Weights of a small image classifier: num experts 16.
Rows from block 3 of a small image classifier, named by matrix and row number. Rows with one number within an expert belong to one neuron, the router's apart. Each number is 50 + 15 x the weight over its row's rms, rounded and kept within 0 to 99. All counts start at 0. After the name is the row's rms in percent of the matrix's.
Before each expert's rows are labels from the 100 images, of 14848, where the router gives the expert most weight on average: "top examples" is what is common among them. Only what is clearly more common there than usual is listed. The data: photos of plants, animals and fungi (iNaturalist). In brackets: how many of the 100, against the usual share in percent.
# router: router (model.blocks.3.mlp.router.weight, 16x384), inputs 192-383
# gate: expert gate (model.blocks.3.mlp.gate, 16x192x384), inputs 192-383
# up: expert up (model.blocks.3.mlp.up, 16x192x384), inputs 192-383
# down: expert down (model.blocks.3.mlp.down, 16x384x192, transposed), outputs 192-383

# expert 8
top examples: phylum Arthropoda (65 vs 30.8); class Insecta (64 vs 29.2)
router.8 090:45 27 79 43 27 43 41 42 34 61 68 37 73 71 63 53 65 33 44 38 55 27 50 52 48 58 47 61 63 52 43 35 61 29 76 55 37 45 44 44 40 26 49 31 56 46 39 77 36 52 60 45 33 62 45 52 25 51 58 37 72 38 34 36 48 57 66 20 46 36 72 75 38 66 46 64 48 25 43 45 65 65 45 54 63 64 64 45 50 46 41 26 57 46 27 67 51 53 82 74 26 50 65 52 32 38 58 46 56 56 66 23 73 75 54 49 58 16 51 48 58 49 66 34 88 41 71 34 43 38 63 47 43 57 40 90 65 46 68 41 30 57 59 41 65 59 78 44 42 50 64 43 54 52 78 46 77 19 65 54 47 46 44 67 63 56 43 21 36 32 34 50 38 54 51 43 74 42 32 34 54 51 72 51 47 47 43 68 42 75 38 56
gate.0 100:25 59 65 31 34 31 56 32 59 30 43 71 55 19 47 59 39 67 47 49 53 70 53 32 28 41 50 59 60 74 42 66 46 61 52 52 61 20 59 48 53 37 68 51 38 53 46 45 39 36 30 46 70 42 50 46 45 37 67 71 25 38 44 49 26 46 18 59 30 64 56 51 23 47 39 56 18 52 46 42 39 51 43 55 63 53 64 38 39 49 50 29 75 59 75 49 56 78 26 60 84 71 52 48 74 48 40 25 34 33 54 40 57 56 28 77 33 30 39 26 64 68 79 34 59 37 58 41 75 37 29 51 28 66 71 56 42 57 51 69 54 17 34 61 57 51 48 79 25 49 52 51 73 42 35 69 59 52 40 52 41 64 30 41 11 50 36 52 82 52 66 55 57 71 48 73 53 83 60 55 44 99 56 27 33 45 67 49 50 40 27 43
up.0 100:62 46 54 46 42 76 69 59 44 41 51 36 47 86 36 26 78 68 66 88 52 48 67 61 37 38 69 33 65 39 36 46 44 29 74 26 56 46 68 69 43 56 32 36 51 56 40 25 32 42 50 51 37 43 74 47 75 51 31 51 21 63 38 24 55 77 72 50 59 21 49 58 29 45 39 16 73 46 64 40 27 25 33 35 60 59 13 31 83 84 56 57 40 43 55 57 69 31 63 65 61 50 25 60 79 56 45 34 51 65 16 66 19 51 34 32 57 55 53 76 61 81 41 59 33 77 58 63 53 46 40 34 53 41 14 28 54 30 61 50 48 66 52 59 78 43 56 55 38 51 78 41 41 61 32 44 24 68 53 48 61 53 43 45 74 63 49 65 90 33 45 47 49 58 56 59 58 65 49 64 45 42 43 41 70 48 39 36 71 53 42 69
down.0 100:57 53 47 30 82 54 34 42 40 69 60 36 38 57 62 71 21 55 25 36 76 68 60 61 34 34 52 72 34 60 51 44 73 42 55 49 57 50 57 54 20 47 74 76 52 45 62 60 35 69 33 45 63 56 73 52 61 53 64 32 75 59 28 56 52 60 16 37 34 40 48 46 40 33 42 32 41 81 39 49 65 54 58 44 35 76 51 44 38 31 74 70 70 58 36 66 49 57 35 34 45 56 59 18 71 35 64 44 47 28 98 71 68 48 40 17 37 53 40 77 72 66 23 50 64 52 40 50 19 57 42 51 47 70 29 50 84 65 54 43 56 32 48 51 51 61 61 67 53 37 50 50 60 76 17 73 57 21 54 41 25 43 21 57 28 38 21 46 34 55 68 76 65 51 78 35 38 31 22 58 54 62 70 47 20 59 37 32 42 51 46 33

# expert 6
top examples: class Aves (84 vs 55.1); order Charadriiformes (28 vs 7.6)
router.6 098:63 54 35 64 42 68 45 40 56 40 57 58 33 57 68 16 29 41 45 40 26 52 44 35 61 55 25 96 45 63 54 59 44 45 45 39 44 69 46 32 57 72 48 54 55 36 42 61 58 37 51 59 19 40 32 53 57 35 50 38 54 54 67 41 58 62 65 62 87 60 15 40 63 59 65 59 45 48 39 51 45 50 46 80 50 43 55 44 45 69 66 60 47 32 38 55 48 36 61 47 39 43 26 33 50 30 62 35 41 53 42 45 33 63 52 47 43 68 47 60 55 45 44 42 69 71 30 44 33 72 50 35 46 36 50 52 60 59 24 36 60 31 49 36 39 74 52 42 75 50 49 24 48 63 56 33 44 49 69 53 59 55 79 57 48 39 60 45 61 33 41 90 38 49 63 55 37 45 52 64 24 48 70 69 50 56 72 40 49 38 67 77
gate.0 103:70 35 49 53 49 43 67 32 27 52 60 29 44 74 49 44 62 73 58 77 50 59 35 44 75 31 23 67 27 61 41 57 44 50 59 79 39 60 43 27 50 68 40 32 39 27 48 61 80 56 64 61 47 49 68 21 81 71 36 63 23 61 47 32 22 55 47 69 43 57 29 26 63 64 70 68 73 60 80 63 15 39 48 85 49 27 49 49 58 58 48 64 53 40 50 79 69 59 39 64 48 46 34 62 65 67 46 53 65 52 60 32 47 53 79 49 82 59 25 47 73 50 64 26 55 57 34 76 33 80 43 44 52 55 38 52 41 72 60 89 22 32 56 72 46 48 61 56 76 21 51 35 55 46 42 47 42 26 46 34 51 51 53 41 44 48 38 20 55 63 32 64 52 65 56 56 56 65 37 51 42 49 40 46 36 44 29 44 23 57 46 40
up.0 102:44 73 52 62 49 48 62 57 45 80 47 59 44 21 55 67 36 63 25 36 43 47 81 71 56 63 76 54 50 86 61 49 36 47 35 43 51 57 71 54 56 50 61 65 41 59 52 20 55 40 51 53 44 44 27 61 53 53 44 69 53 42 60 42 45 40 39 59 44 66 66 55 55 27 46 46 63 51 59 20 39 56 30 70 81 35 79 52 33 54 69 46 66 52 40 58 47 55 39 19 76 22 40 50 50 69 40 52 46 51 44 33 45 48 48 44 51 21 82 49 27 54 31 52 39 32 75 40 48 59 36 75 57 50 46 36 52 57 36 42 32 53 36 67 54 68 43 58 48 44 23 58 58 37 38 54 57 56 36 59 51 51 45 40 39 68 12 60 37 53 78 42 52 09 45 79 68 36 45 52 21 77 50 58 65 65 44 31 49 25 66 62
down.0 102:21 37 52 68 41 10 42 69 26 81 52 49 59 44 34 76 81 33 35 26 35 81 49 55 47 28 47 44 47 68 30 55 63 23 71 62 48 45 53 59 58 45 64 74 77 31 32 35 55 45 51 61 62 18 69 36 54 52 35 69 88 50 58 60 52 37 37 51 56 50 50 44 63 52 52 74 35 67 62 41 41 47 64 23 61 49 36 53 57 59 35 26 57 53 56 78 67 34 38 21 67 41 44 46 52 32 28 51 70 44 40 46 46 33 54 33 51 40 49 53 51 56 32 52 57 68 60 63 32 60 50 34 70 28 51 62 67 29 55 57 29 53 41 77 48 60 34 58 36 55 18 58 46 50 32 43 43 70 55 64 43 24 53 34 49 46 48 70 34 22 63 54 41 56 56 44 54 64 25 66 77 38 70 42 26 77 46 59 78 33 59 40

# expert 4
top examples: phylum Arthropoda (70 vs 30.8); class Insecta (68 vs 29.2); order Hymenoptera (29 vs 3.5); family: Apidae (25 vs 1.4)
router.4 105:42 52 40 61 58 46 53 40 35 58 31 41 42 46 61 58 40 74 33 47 67 38 36 54 30 45 76 41 60 26 43 71 44 49 15 33 51 40 38 29 65 59 48 43 41 68 66 62 32 27 62 73 48 63 46 32 61 64 44 90 49 70 56 53 38 34 72 90 41 29 45 40 60 57 43 77 56 54 46 47 43 47 57 53 51 49 49 43 40 52 75 60 56 39 64 54 34 77 49 27 78 35 39 47 62 84 70 61 64 30 82 39 52 26 23 60 56 53 41 23 40 72 22 49 12 47 61 76 41 40 73 77 28 66 54 23 52 48 64 29 60 61 47 36 49 49 93 44 38 68 47 49 52 46 31 59 29 51 54 36 72 44 18 38 55 48 29 66 83 49 45 59 33 49 47 57 44 25 45 30 45 51 80 17 51 70 52 36 53 50 37 37
gate.0 098:57 42 83 51 60 40 33 55 53 48 50 47 80 56 23 68 40 73 21 74 46 24 69 75 51 62 46 32 46 68 54 67 40 28 32 51 69 74 47 68 44 51 61 63 51 27 44 58 34 52 43 53 70 72 32 34 41 48 64 71 48 54 59 53 58 33 71 77 43 59 55 34 26 50 36 42 55 27 57 37 65 57 51 42 68 74 88 52 29 52 58 60 39 55 84 37 54 55 17 69 54 57 53 25 31 41 69 62 29 58 54 92 38 32 43 67 72 54 31 39 41 51 51 74 48 55 50 35 53 31 39 48 16 39 30 60 55 61 53 23 47 61 52 00 65 35 40 30 48 62 69 41 48 52 43 55 38 40 65 15 53 49 39 47 51 73 47 44 43 62 35 76 52 54 46 64 56 38 41 61 72 47 38 53 62 43 51 16 52 15 55 54
up.0 098:59 69 58 60 75 33 77 36 78 25 54 45 24 73 44 55 48 49 58 39 01 61 49 64 53 65 52 51 29 82 36 47 38 61 38 68 33 46 79 44 40 64 73 59 54 11 35 70 44 49 35 36 32 37 02 84 56 49 37 66 40 45 48 31 45 34 38 64 55 42 73 55 63 52 44 73 15 45 38 81 63 73 37 33 56 55 60 37 40 58 48 51 47 41 46 58 42 40 52 72 37 65 37 47 44 61 60 28 66 67 37 71 44 38 47 48 47 53 63 58 57 37 50 51 66 37 54 31 54 36 32 70 37 69 67 65 43 67 66 59 23 50 40 47 52 60 47 52 63 60 40 25 26 44 74 68 55 24 41 65 71 35 36 55 34 48 39 34 62 60 48 39 47 72 53 71 37 27 51 55 74 35 77 46 41 48 25 36 58 54 65 73
down.0 098:54 26 36 68 37 36 56 64 75 48 49 57 71 52 39 60 41 40 39 55 44 55 12 59 61 34 30 48 52 48 29 53 43 60 47 22 15 45 48 41 46 20 57 40 72 54 30 72 55 57 86 55 48 29 35 43 32 62 55 29 87 52 47 69 39 28 52 58 40 50 39 31 68 57 32 61 37 67 52 40 39 52 41 64 45 35 30 56 43 20 74 37 60 50 51 47 71 31 26 92 36 54 49 49 73 35 31 52 74 57 62 45 43 31 39 52 76 49 50 48 60 50 71 51 50 63 72 56 58 45 25 72 47 40 58 53 67 76 42 52 77 57 72 49 42 65 58 48 63 48 38 29 69 55 63 32 40 41 51 50 42 33 58 66 28 26 69 50 53 55 73 33 55 50 62 36 63 49 26 36 37 50 39 51 57 54 27 74 54 50 70 16

# expert 15
top examples: order Passeriformes (58 vs 25)
router.15 100:44 55 70 64 34 54 47 49 49 35 81 61 29 55 47 72 59 68 49 30 54 40 65 30 67 86 73 24 54 69 50 62 25 59 67 54 45 39 62 49 61 41 41 67 25 50 48 34 45 47 40 39 29 70 60 49 78 67 52 50 61 25 61 52 72 23 68 26 33 69 69 67 40 44 64 52 59 41 26 73 52 45 37 44 48 66 25 79 62 45 57 49 47 63 51 45 48 25 24 37 62 55 40 57 36 61 51 59 49 67 22 48 17 65 16 41 69 24 51 54 40 82 58 33 42 64 45 40 46 56 53 67 76 28 36 31 56 56 54 45 47 46 39 73 45 53 38 54 65 36 39 46 47 73 45 54 53 26 42 73 68 66 33 58 38 46 37 51 51 34 54 61 48 38 58 40 51 16 81 49 71 35 52 56 43 36 58 43 49 52 44 22
gate.0 100:63 64 63 59 60 56 53 52 72 20 52 18 60 51 44 49 33 56 52 57 60 50 54 34 56 52 56 45 56 34 41 68 32 38 45 40 40 37 38 58 48 48 31 33 29 35 29 77 58 67 37 72 65 39 50 38 61 29 62 61 37 61 38 71 15 30 47 60 56 34 57 54 90 68 49 15 46 52 22 51 67 49 41 65 15 73 26 44 52 70 47 56 63 42 50 64 71 44 64 65 71 39 27 77 55 45 47 40 58 17 30 56 17 69 11 25 55 34 65 72 55 43 52 45 57 41 56 42 44 59 52 64 58 44 16 41 59 31 78 38 27 35 45 39 54 54 68 48 58 47 50 52 60 56 64 41 48 48 50 50 72 37 37 91 43 42 77 52 42 37 79 54 79 33 48 46 42 44 22 76 46 39 61 48 45 58 53 36 59 54 74 51
up.0 100:48 33 60 58 50 60 49 51 31 70 63 50 91 53 70 50 42 56 19 70 52 44 79 53 64 38 61 36 30 52 49 56 70 25 52 61 84 51 51 53 45 61 69 39 65 41 64 26 57 84 54 20 73 60 12 36 34 55 63 30 48 37 76 13 64 61 36 57 49 53 29 54 41 55 53 64 50 43 54 64 38 46 34 31 18 24 47 66 56 30 27 50 42 46 62 63 43 37 61 63 28 35 48 36 31 47 38 62 58 58 36 59 61 42 37 76 49 64 51 47 45 62 52 52 53 58 21 43 56 34 55 49 45 62 45 82 57 63 56 51 52 56 41 32 47 44 52 70 27 30 53 21 46 47 46 45 70 54 18 39 28 47 46 57 49 46 53 51 58 67 53 43 89 34 31 49 61 67 34 82 18 58 45 61 55 46 63 33 39 38 53 50
down.0 102:44 46 74 37 54 33 61 36 51 54 57 39 60 58 66 58 55 62 66 62 20 67 26 36 43 76 52 36 40 47 68 21 78 48 38 52 56 63 56 65 63 36 64 48 69 90 55 47 43 77 37 23 65 22 36 64 71 30 50 32 45 34 51 72 58 29 21 42 51 82 45 65 49 82 48 28 54 31 49 50 58 50 58 73 56 28 34 50 42 51 63 36 42 52 23 57 44 57 38 74 31 48 43 72 64 52 46 31 41 72 42 59 31 45 86 67 29 67 52 32 73 46 60 64 39 71 63 30 67 26 66 49 67 47 50 53 49 71 84 43 34 53 47 74 47 31 54 52 55 41 71 43 33 63 57 66 43 55 44 44 65 27 68 52 54 41 58 74 45 57 61 41 53 67 49 50 83 57 31 58 40 36 33 37 59 33 59 54 34 49 66 47

# expert 11
top examples: phylum Arthropoda (64 vs 30.8); class Insecta (63 vs 29.2); phylum Tracheophyta (26 vs 7.3); kingdom Plantae (26 vs 7.3)
router.11 100:65 47 43 54 49 29 89 61 85 01 71 53 78 54 41 66 54 43 64 65 36 70 48 54 38 84 61 56 34 47 45 52 51 77 36 60 68 65 59 50 40 49 29 58 14 63 54 59 50 51 54 20 82 42 56 57 38 70 59 23 58 53 60 66 49 58 48 70 37 35 35 72 38 47 61 49 13 67 62 47 48 34 40 52 68 45 43 42 52 61 32 58 56 42 28 36 40 75 58 40 43 55 57 59 26 68 44 34 63 66 47 46 47 48 51 32 44 20 57 71 28 38 73 58 31 41 35 54 36 62 46 74 44 60 61 44 48 47 61 60 31 47 37 45 38 39 31 52 68 49 33 49 48 58 14 66 55 73 26 43 71 46 44 52 38 35 70 41 43 48 63 37 84 65 36 83 60 26 53 67 38 39 59 43 61 57 46 64 55 77 58 29
gate.0 100:54 82 24 45 61 38 50 27 68 53 45 80 38 56 54 71 51 16 40 57 39 48 69 51 20 51 35 37 44 64 47 47 22 62 69 69 62 48 77 38 56 69 80 70 43 31 46 57 43 57 81 64 54 81 43 37 21 57 45 34 44 63 57 56 80 54 31 29 53 64 34 47 48 52 16 47 49 67 65 31 61 61 32 37 37 52 40 63 65 35 51 62 41 68 42 41 43 33 51 36 82 58 23 11 37 41 39 38 63 64 40 69 30 55 42 64 72 43 35 53 44 33 34 68 64 70 62 51 15 49 46 47 60 51 49 64 68 59 58 27 47 83 47 50 38 78 59 41 57 68 69 30 39 27 73 22 34 41 37 45 35 82 55 71 50 67 52 78 60 74 16 60 46 42 58 58 47 31 54 76 61 65 43 35 48 27 68 53 70 33 65 50
up.0 100:57 34 56 57 95 70 47 44 69 70 39 54 40 46 51 62 08 49 29 36 69 39 47 57 60 76 53 33 71 53 56 42 25 28 60 46 42 60 85 72 54 46 43 42 58 45 69 48 54 44 46 69 54 32 30 29 81 40 53 49 70 43 60 28 55 55 74 52 44 34 70 59 75 50 49 57 69 71 41 25 61 43 31 45 76 70 63 36 53 36 35 77 32 65 48 43 55 29 46 50 84 37 61 54 61 42 48 36 62 36 56 77 54 58 61 49 29 67 38 33 61 55 44 65 48 48 42 52 71 39 34 47 38 62 75 51 56 51 47 49 55 45 28 64 27 62 33 39 53 62 48 71 39 24 55 69 40 68 51 35 81 45 24 48 68 38 40 75 49 34 53 54 63 32 61 49 37 38 43 40 55 50 41 40 45 32 85 78 96 57 82 31
down.0 099:26 52 51 53 26 54 54 30 43 84 46 67 47 38 48 46 42 32 60 78 39 56 56 75 61 47 56 33 65 75 60 62 53 68 77 38 38 72 31 53 78 66 50 37 33 41 44 63 39 33 62 64 29 53 32 56 38 69 43 50 59 69 53 47 58 48 70 57 54 49 52 23 25 57 73 37 81 38 62 41 84 22 62 50 48 34 42 37 49 58 33 33 31 62 46 55 77 36 33 51 26 37 47 69 54 32 68 92 45 56 68 42 50 38 47 42 47 40 41 67 17 30 34 66 47 33 71 53 37 63 59 65 47 57 24 46 67 35 15 52 41 47 68 63 41 70 31 56 60 62 52 36 51 55 40 28 32 52 28 58 66 62 38 36 62 44 68 43 40 53 44 46 39 51 63 59 20 55 29 55 55 50 40 37 35 48 38 97 47 43 41 33

# expert 2
top examples: phylum Arthropoda (60 vs 30.8); class Insecta (59 vs 29.2)
router.2 100:33 52 44 74 62 55 40 30 46 78 48 81 80 30 14 56 43 52 41 25 66 70 57 36 34 49 39 52 51 00 26 49 51 28 53 55 53 60 38 62 58 39 70 49 44 62 75 37 58 57 48 48 72 56 67 27 38 38 59 58 35 33 58 34 46 61 34 39 47 63 46 39 53 48 40 51 67 48 61 61 53 95 46 47 52 08 30 28 32 44 50 58 47 32 47 35 51 78 32 41 76 62 64 36 49 59 24 71 63 50 52 35 77 79 55 53 40 41 41 28 53 57 42 79 54 32 99 68 59 79 57 41 48 47 62 54 52 40 66 42 70 60 41 38 58 42 78 52 34 46 38 52 45 41 78 40 36 43 45 36 38 67 46 31 56 45 63 27 27 66 54 63 57 53 56 54 38 92 65 21 75 63 41 46 41 67 51 46 60 51 38 14
gate.0 101:59 62 49 47 49 68 62 25 57 30 47 79 72 64 54 16 33 52 61 47 34 55 53 31 67 65 24 73 46 48 45 70 53 38 26 51 95 35 55 69 26 30 29 68 60 78 28 40 36 45 47 36 31 63 54 27 52 37 59 42 42 36 58 51 53 31 46 45 54 51 40 50 54 40 40 58 62 60 35 32 60 65 30 54 53 30 76 45 30 73 41 42 50 69 26 41 54 38 56 56 58 57 50 55 38 52 57 43 55 64 43 28 53 48 26 31 64 44 53 39 44 64 49 50 55 79 61 23 61 63 26 58 61 41 40 54 58 81 60 71 56 45 31 38 63 65 57 58 40 62 30 36 52 50 54 36 62 53 71 49 53 69 54 64 83 57 39 41 33 42 66 44 50 40 45 59 39 45 60 38 36 59 62 75 11 44 38 63 67 40 35 48
up.0 100:47 74 37 45 68 54 39 55 80 44 53 53 21 46 47 67 37 53 65 57 53 36 40 23 59 52 64 22 44 59 55 28 29 61 50 59 45 50 45 68 64 48 52 78 32 70 49 39 63 39 44 37 36 54 50 25 48 42 73 57 52 48 31 35 62 31 39 27 54 76 64 66 46 42 42 49 70 57 43 26 44 65 66 39 49 45 52 52 22 61 66 83 73 48 32 24 47 48 36 37 74 49 64 30 37 63 53 50 67 74 56 51 73 51 19 56 60 53 55 46 35 54 40 71 57 49 66 59 34 60 54 72 54 83 78 35 55 37 58 46 42 67 31 53 33 49 77 60 30 46 46 59 57 58 28 57 32 56 92 63 33 76 47 30 78 45 59 14 51 33 53 53 34 48 51 70 38 39 41 22 56 63 58 62 56 25 57 46 65 32 40 18
down.0 101:56 48 73 48 72 53 73 17 46 49 62 56 49 51 62 68 44 50 24 58 49 64 58 66 62 53 72 54 43 21 33 69 50 26 57 23 47 52 35 49 27 35 67 48 51 55 48 41 38 43 78 35 41 40 37 60 19 35 78 44 28 51 54 74 37 33 41 59 63 62 68 61 47 32 28 50 65 63 67 64 72 22 45 61 55 52 44 62 31 00 26 51 59 86 52 70 91 46 67 15 21 60 42 38 24 71 46 42 43 44 53 33 36 78 36 49 39 30 33 30 39 68 56 62 25 75 72 44 49 63 26 57 27 42 65 39 45 49 43 52 17 55 46 39 37 50 36 66 40 63 53 32 52 50 41 46 31 68 47 56 53 63 82 57 77 40 67 37 66 42 32 88 50 50 79 57 39 60 32 33 66 61 55 46 45 66 40 53 67 31 40 43

# expert 9
top examples: phylum Chordata (92 vs 60.9); class Aves (85 vs 55.1)
router.9 097:52 51 22 11 60 53 30 58 76 48 72 50 49 42 16 33 37 34 50 48 65 34 57 27 36 32 66 27 65 22 58 73 75 51 43 25 18 81 70 70 50 61 36 37 56 37 46 47 27 73 55 70 11 18 45 72 47 35 48 39 91 69 29 37 60 48 52 48 33 46 45 54 20 62 55 60 70 62 53 24 54 65 76 38 23 78 69 66 44 51 53 55 24 57 52 65 52 46 60 59 61 47 37 70 43 71 46 33 48 22 51 16 65 44 67 45 63 53 33 33 47 60 36 46 41 69 28 55 60 46 28 70 58 58 49 47 43 42 47 43 85 54 48 42 58 60 33 44 55 63 64 48 36 64 41 46 43 45 54 30 54 34 32 53 68 30 46 49 46 38 30 78 44 63 37 38 39 38 72 34 47 66 40 51 29 49 58 55 60 60 99 52
gate.0 100:54 48 52 25 55 27 26 49 40 59 54 62 32 73 60 36 46 43 84 49 26 68 62 47 34 40 32 65 41 37 75 42 33 56 62 80 46 41 47 64 42 56 90 39 74 54 45 46 51 51 14 55 45 32 35 47 79 41 44 45 23 41 18 51 67 54 46 43 61 48 46 45 46 48 60 66 45 37 40 57 30 42 43 40 37 51 67 40 65 45 18 42 47 45 72 24 51 44 40 51 40 54 46 50 29 28 40 67 50 47 65 46 51 37 36 47 49 37 31 63 61 47 47 43 61 42 64 37 44 70 65 06 53 62 24 61 57 63 61 51 45 80 55 47 60 50 76 40 47 64 43 43 43 41 48 66 60 54 53 36 54 51 52 40 41 74 64 66 87 37 52 54 58 66 46 66 29 51 58 50 59 56 51 43 46 53 25 67 51 38 32 69
up.0 102:36 52 58 77 55 46 51 29 31 05 59 58 48 52 47 93 47 64 56 43 46 34 80 57 53 46 39 61 47 53 73 48 22 38 47 41 75 69 45 44 44 57 56 50 42 34 41 81 56 35 52 59 60 41 67 58 21 61 71 63 32 21 72 56 27 53 46 27 60 53 43 41 42 52 57 65 58 46 66 42 65 54 60 70 44 36 64 50 44 58 41 47 63 35 50 60 56 87 50 58 51 63 53 76 42 46 65 50 40 54 78 35 63 62 46 65 52 44 53 41 46 33 57 66 53 23 57 53 34 57 39 64 13 54 52 42 75 66 62 75 37 21 73 48 47 74 64 42 70 45 34 54 35 70 14 53 63 51 35 58 58 51 65 38 54 42 50 42 40 51 59 46 48 96 49 45 52 45 53 56 41 64 65 47 33 34 52 68 60 52 32 45
down.0 102:81 76 53 33 50 48 57 41 31 59 23 46 61 45 75 65 46 65 44 59 74 37 60 50 59 43 41 37 52 39 61 58 53 40 37 28 51 44 69 52 35 34 46 53 49 17 97 48 40 62 57 50 71 58 40 69 40 64 70 41 76 31 71 59 51 49 52 45 69 67 52 74 44 68 47 72 79 39 73 32 48 42 79 56 48 80 80 43 34 58 51 43 49 39 32 37 64 72 46 28 44 47 51 67 82 74 50 67 32 59 59 64 36 27 53 73 42 48 65 48 31 33 49 44 71 56 65 37 64 36 65 46 59 65 66 57 52 42 51 51 83 60 30 00 48 63 41 25 71 58 67 71 44 76 44 42 65 34 47 50 64 33 65 84 31 63 77 82 37 62 50 42 58 38 28 59 80 40 43 55 59 51 22 60 53 38 24 61 58 39 47 70

# expert 3
top examples: class Aves (99 vs 55.1); phylum Chordata (99 vs 60.9); order Accipitriformes (25 vs 3.9)
router.3 099:41 71 45 26 47 58 41 57 30 41 37 41 00 51 67 43 48 28 44 38 56 52 56 59 46 28 54 73 57 97 65 59 48 58 70 44 25 57 31 34 28 50 41 35 50 45 57 59 40 50 49 58 73 49 58 59 74 32 57 45 51 58 74 57 47 30 38 14 42 44 59 37 74 54 56 70 40 51 55 72 49 48 48 55 32 60 55 50 71 47 73 69 42 84 64 42 44 36 38 48 56 81 71 73 67 41 31 48 45 37 37 62 52 63 93 64 47 52 74 54 54 41 61 47 84 40 39 48 45 27 54 66 34 47 55 19 55 45 27 68 30 32 53 36 72 54 29 53 70 67 60 58 44 21 37 48 47 52 20 76 37 45 69 69 51 64 62 59 60 60 50 40 55 34 51 41 48 83 51 61 70 44 37 45 58 53 54 76 30 38 62 60
gate.0 098:45 78 65 38 53 65 61 67 56 52 47 28 54 43 58 41 37 63 42 52 59 57 50 56 50 57 51 32 22 42 51 58 54 47 87 39 82 57 72 43 63 40 38 43 62 40 31 71 14 44 43 59 66 70 62 42 72 29 48 68 30 72 53 52 61 40 48 62 54 63 48 36 71 64 28 43 59 36 69 42 35 39 47 55 35 53 76 52 68 49 43 55 48 37 59 52 49 61 56 69 84 67 33 57 23 33 30 41 37 38 27 57 69 51 49 49 60 50 70 21 31 65 45 69 54 60 25 55 26 63 83 58 40 63 24 40 35 53 44 34 50 38 57 41 65 56 63 58 39 58 33 43 48 30 54 43 33 67 54 56 39 43 58 57 42 57 33 70 30 64 34 39 39 40 69 40 80 59 50 63 49 44 42 52 63 62 31 49 56 71 56 42
up.0 100:43 38 37 71 64 54 56 43 48 60 65 54 62 61 37 47 45 56 61 45 54 40 49 68 22 51 66 39 27 20 40 74 49 52 42 69 63 68 52 42 41 56 49 61 39 50 31 41 50 36 48 15 40 44 55 44 44 54 59 75 33 42 51 43 36 54 49 52 43 49 32 49 54 45 56 75 60 63 35 30 59 91 42 65 43 36 82 54 53 78 44 50 32 32 47 53 27 65 40 35 36 42 70 49 51 72 29 39 52 62 37 39 61 21 51 34 27 29 30 22 66 35 38 59 21 69 43 66 76 50 38 56 44 44 64 39 52 52 18 64 64 45 40 13 54 47 89 45 25 43 33 48 65 33 27 25 57 65 59 48 37 50 50 37 32 65 39 61 47 61 56 74 66 46 47 53 62 57 52 64 71 62 47 43 53 43 41 47 34 39 24 49
down.0 098:36 72 65 52 54 54 56 45 58 51 55 54 46 61 35 54 36 28 04 41 52 65 61 53 35 51 73 46 26 70 61 55 39 78 40 28 56 45 33 64 24 50 76 37 28 45 35 49 45 53 63 35 58 40 38 35 63 57 66 50 47 66 24 49 56 60 32 43 55 41 54 59 52 40 61 76 50 56 42 74 68 53 39 38 44 70 42 58 40 73 08 28 40 52 46 16 32 31 18 10 31 49 60 82 28 49 76 55 55 33 17 57 66 23 62 60 58 60 67 50 48 49 68 27 61 36 47 53 53 24 58 66 59 28 36 79 45 72 58 63 69 70 75 64 54 42 62 57 50 28 68 40 38 80 66 50 63 40 54 43 37 43 61 54 37 36 35 40 69 58 77 56 39 43 37 96 50 74 56 93 29 46 48 46 41 61 53 32 47 50 58 42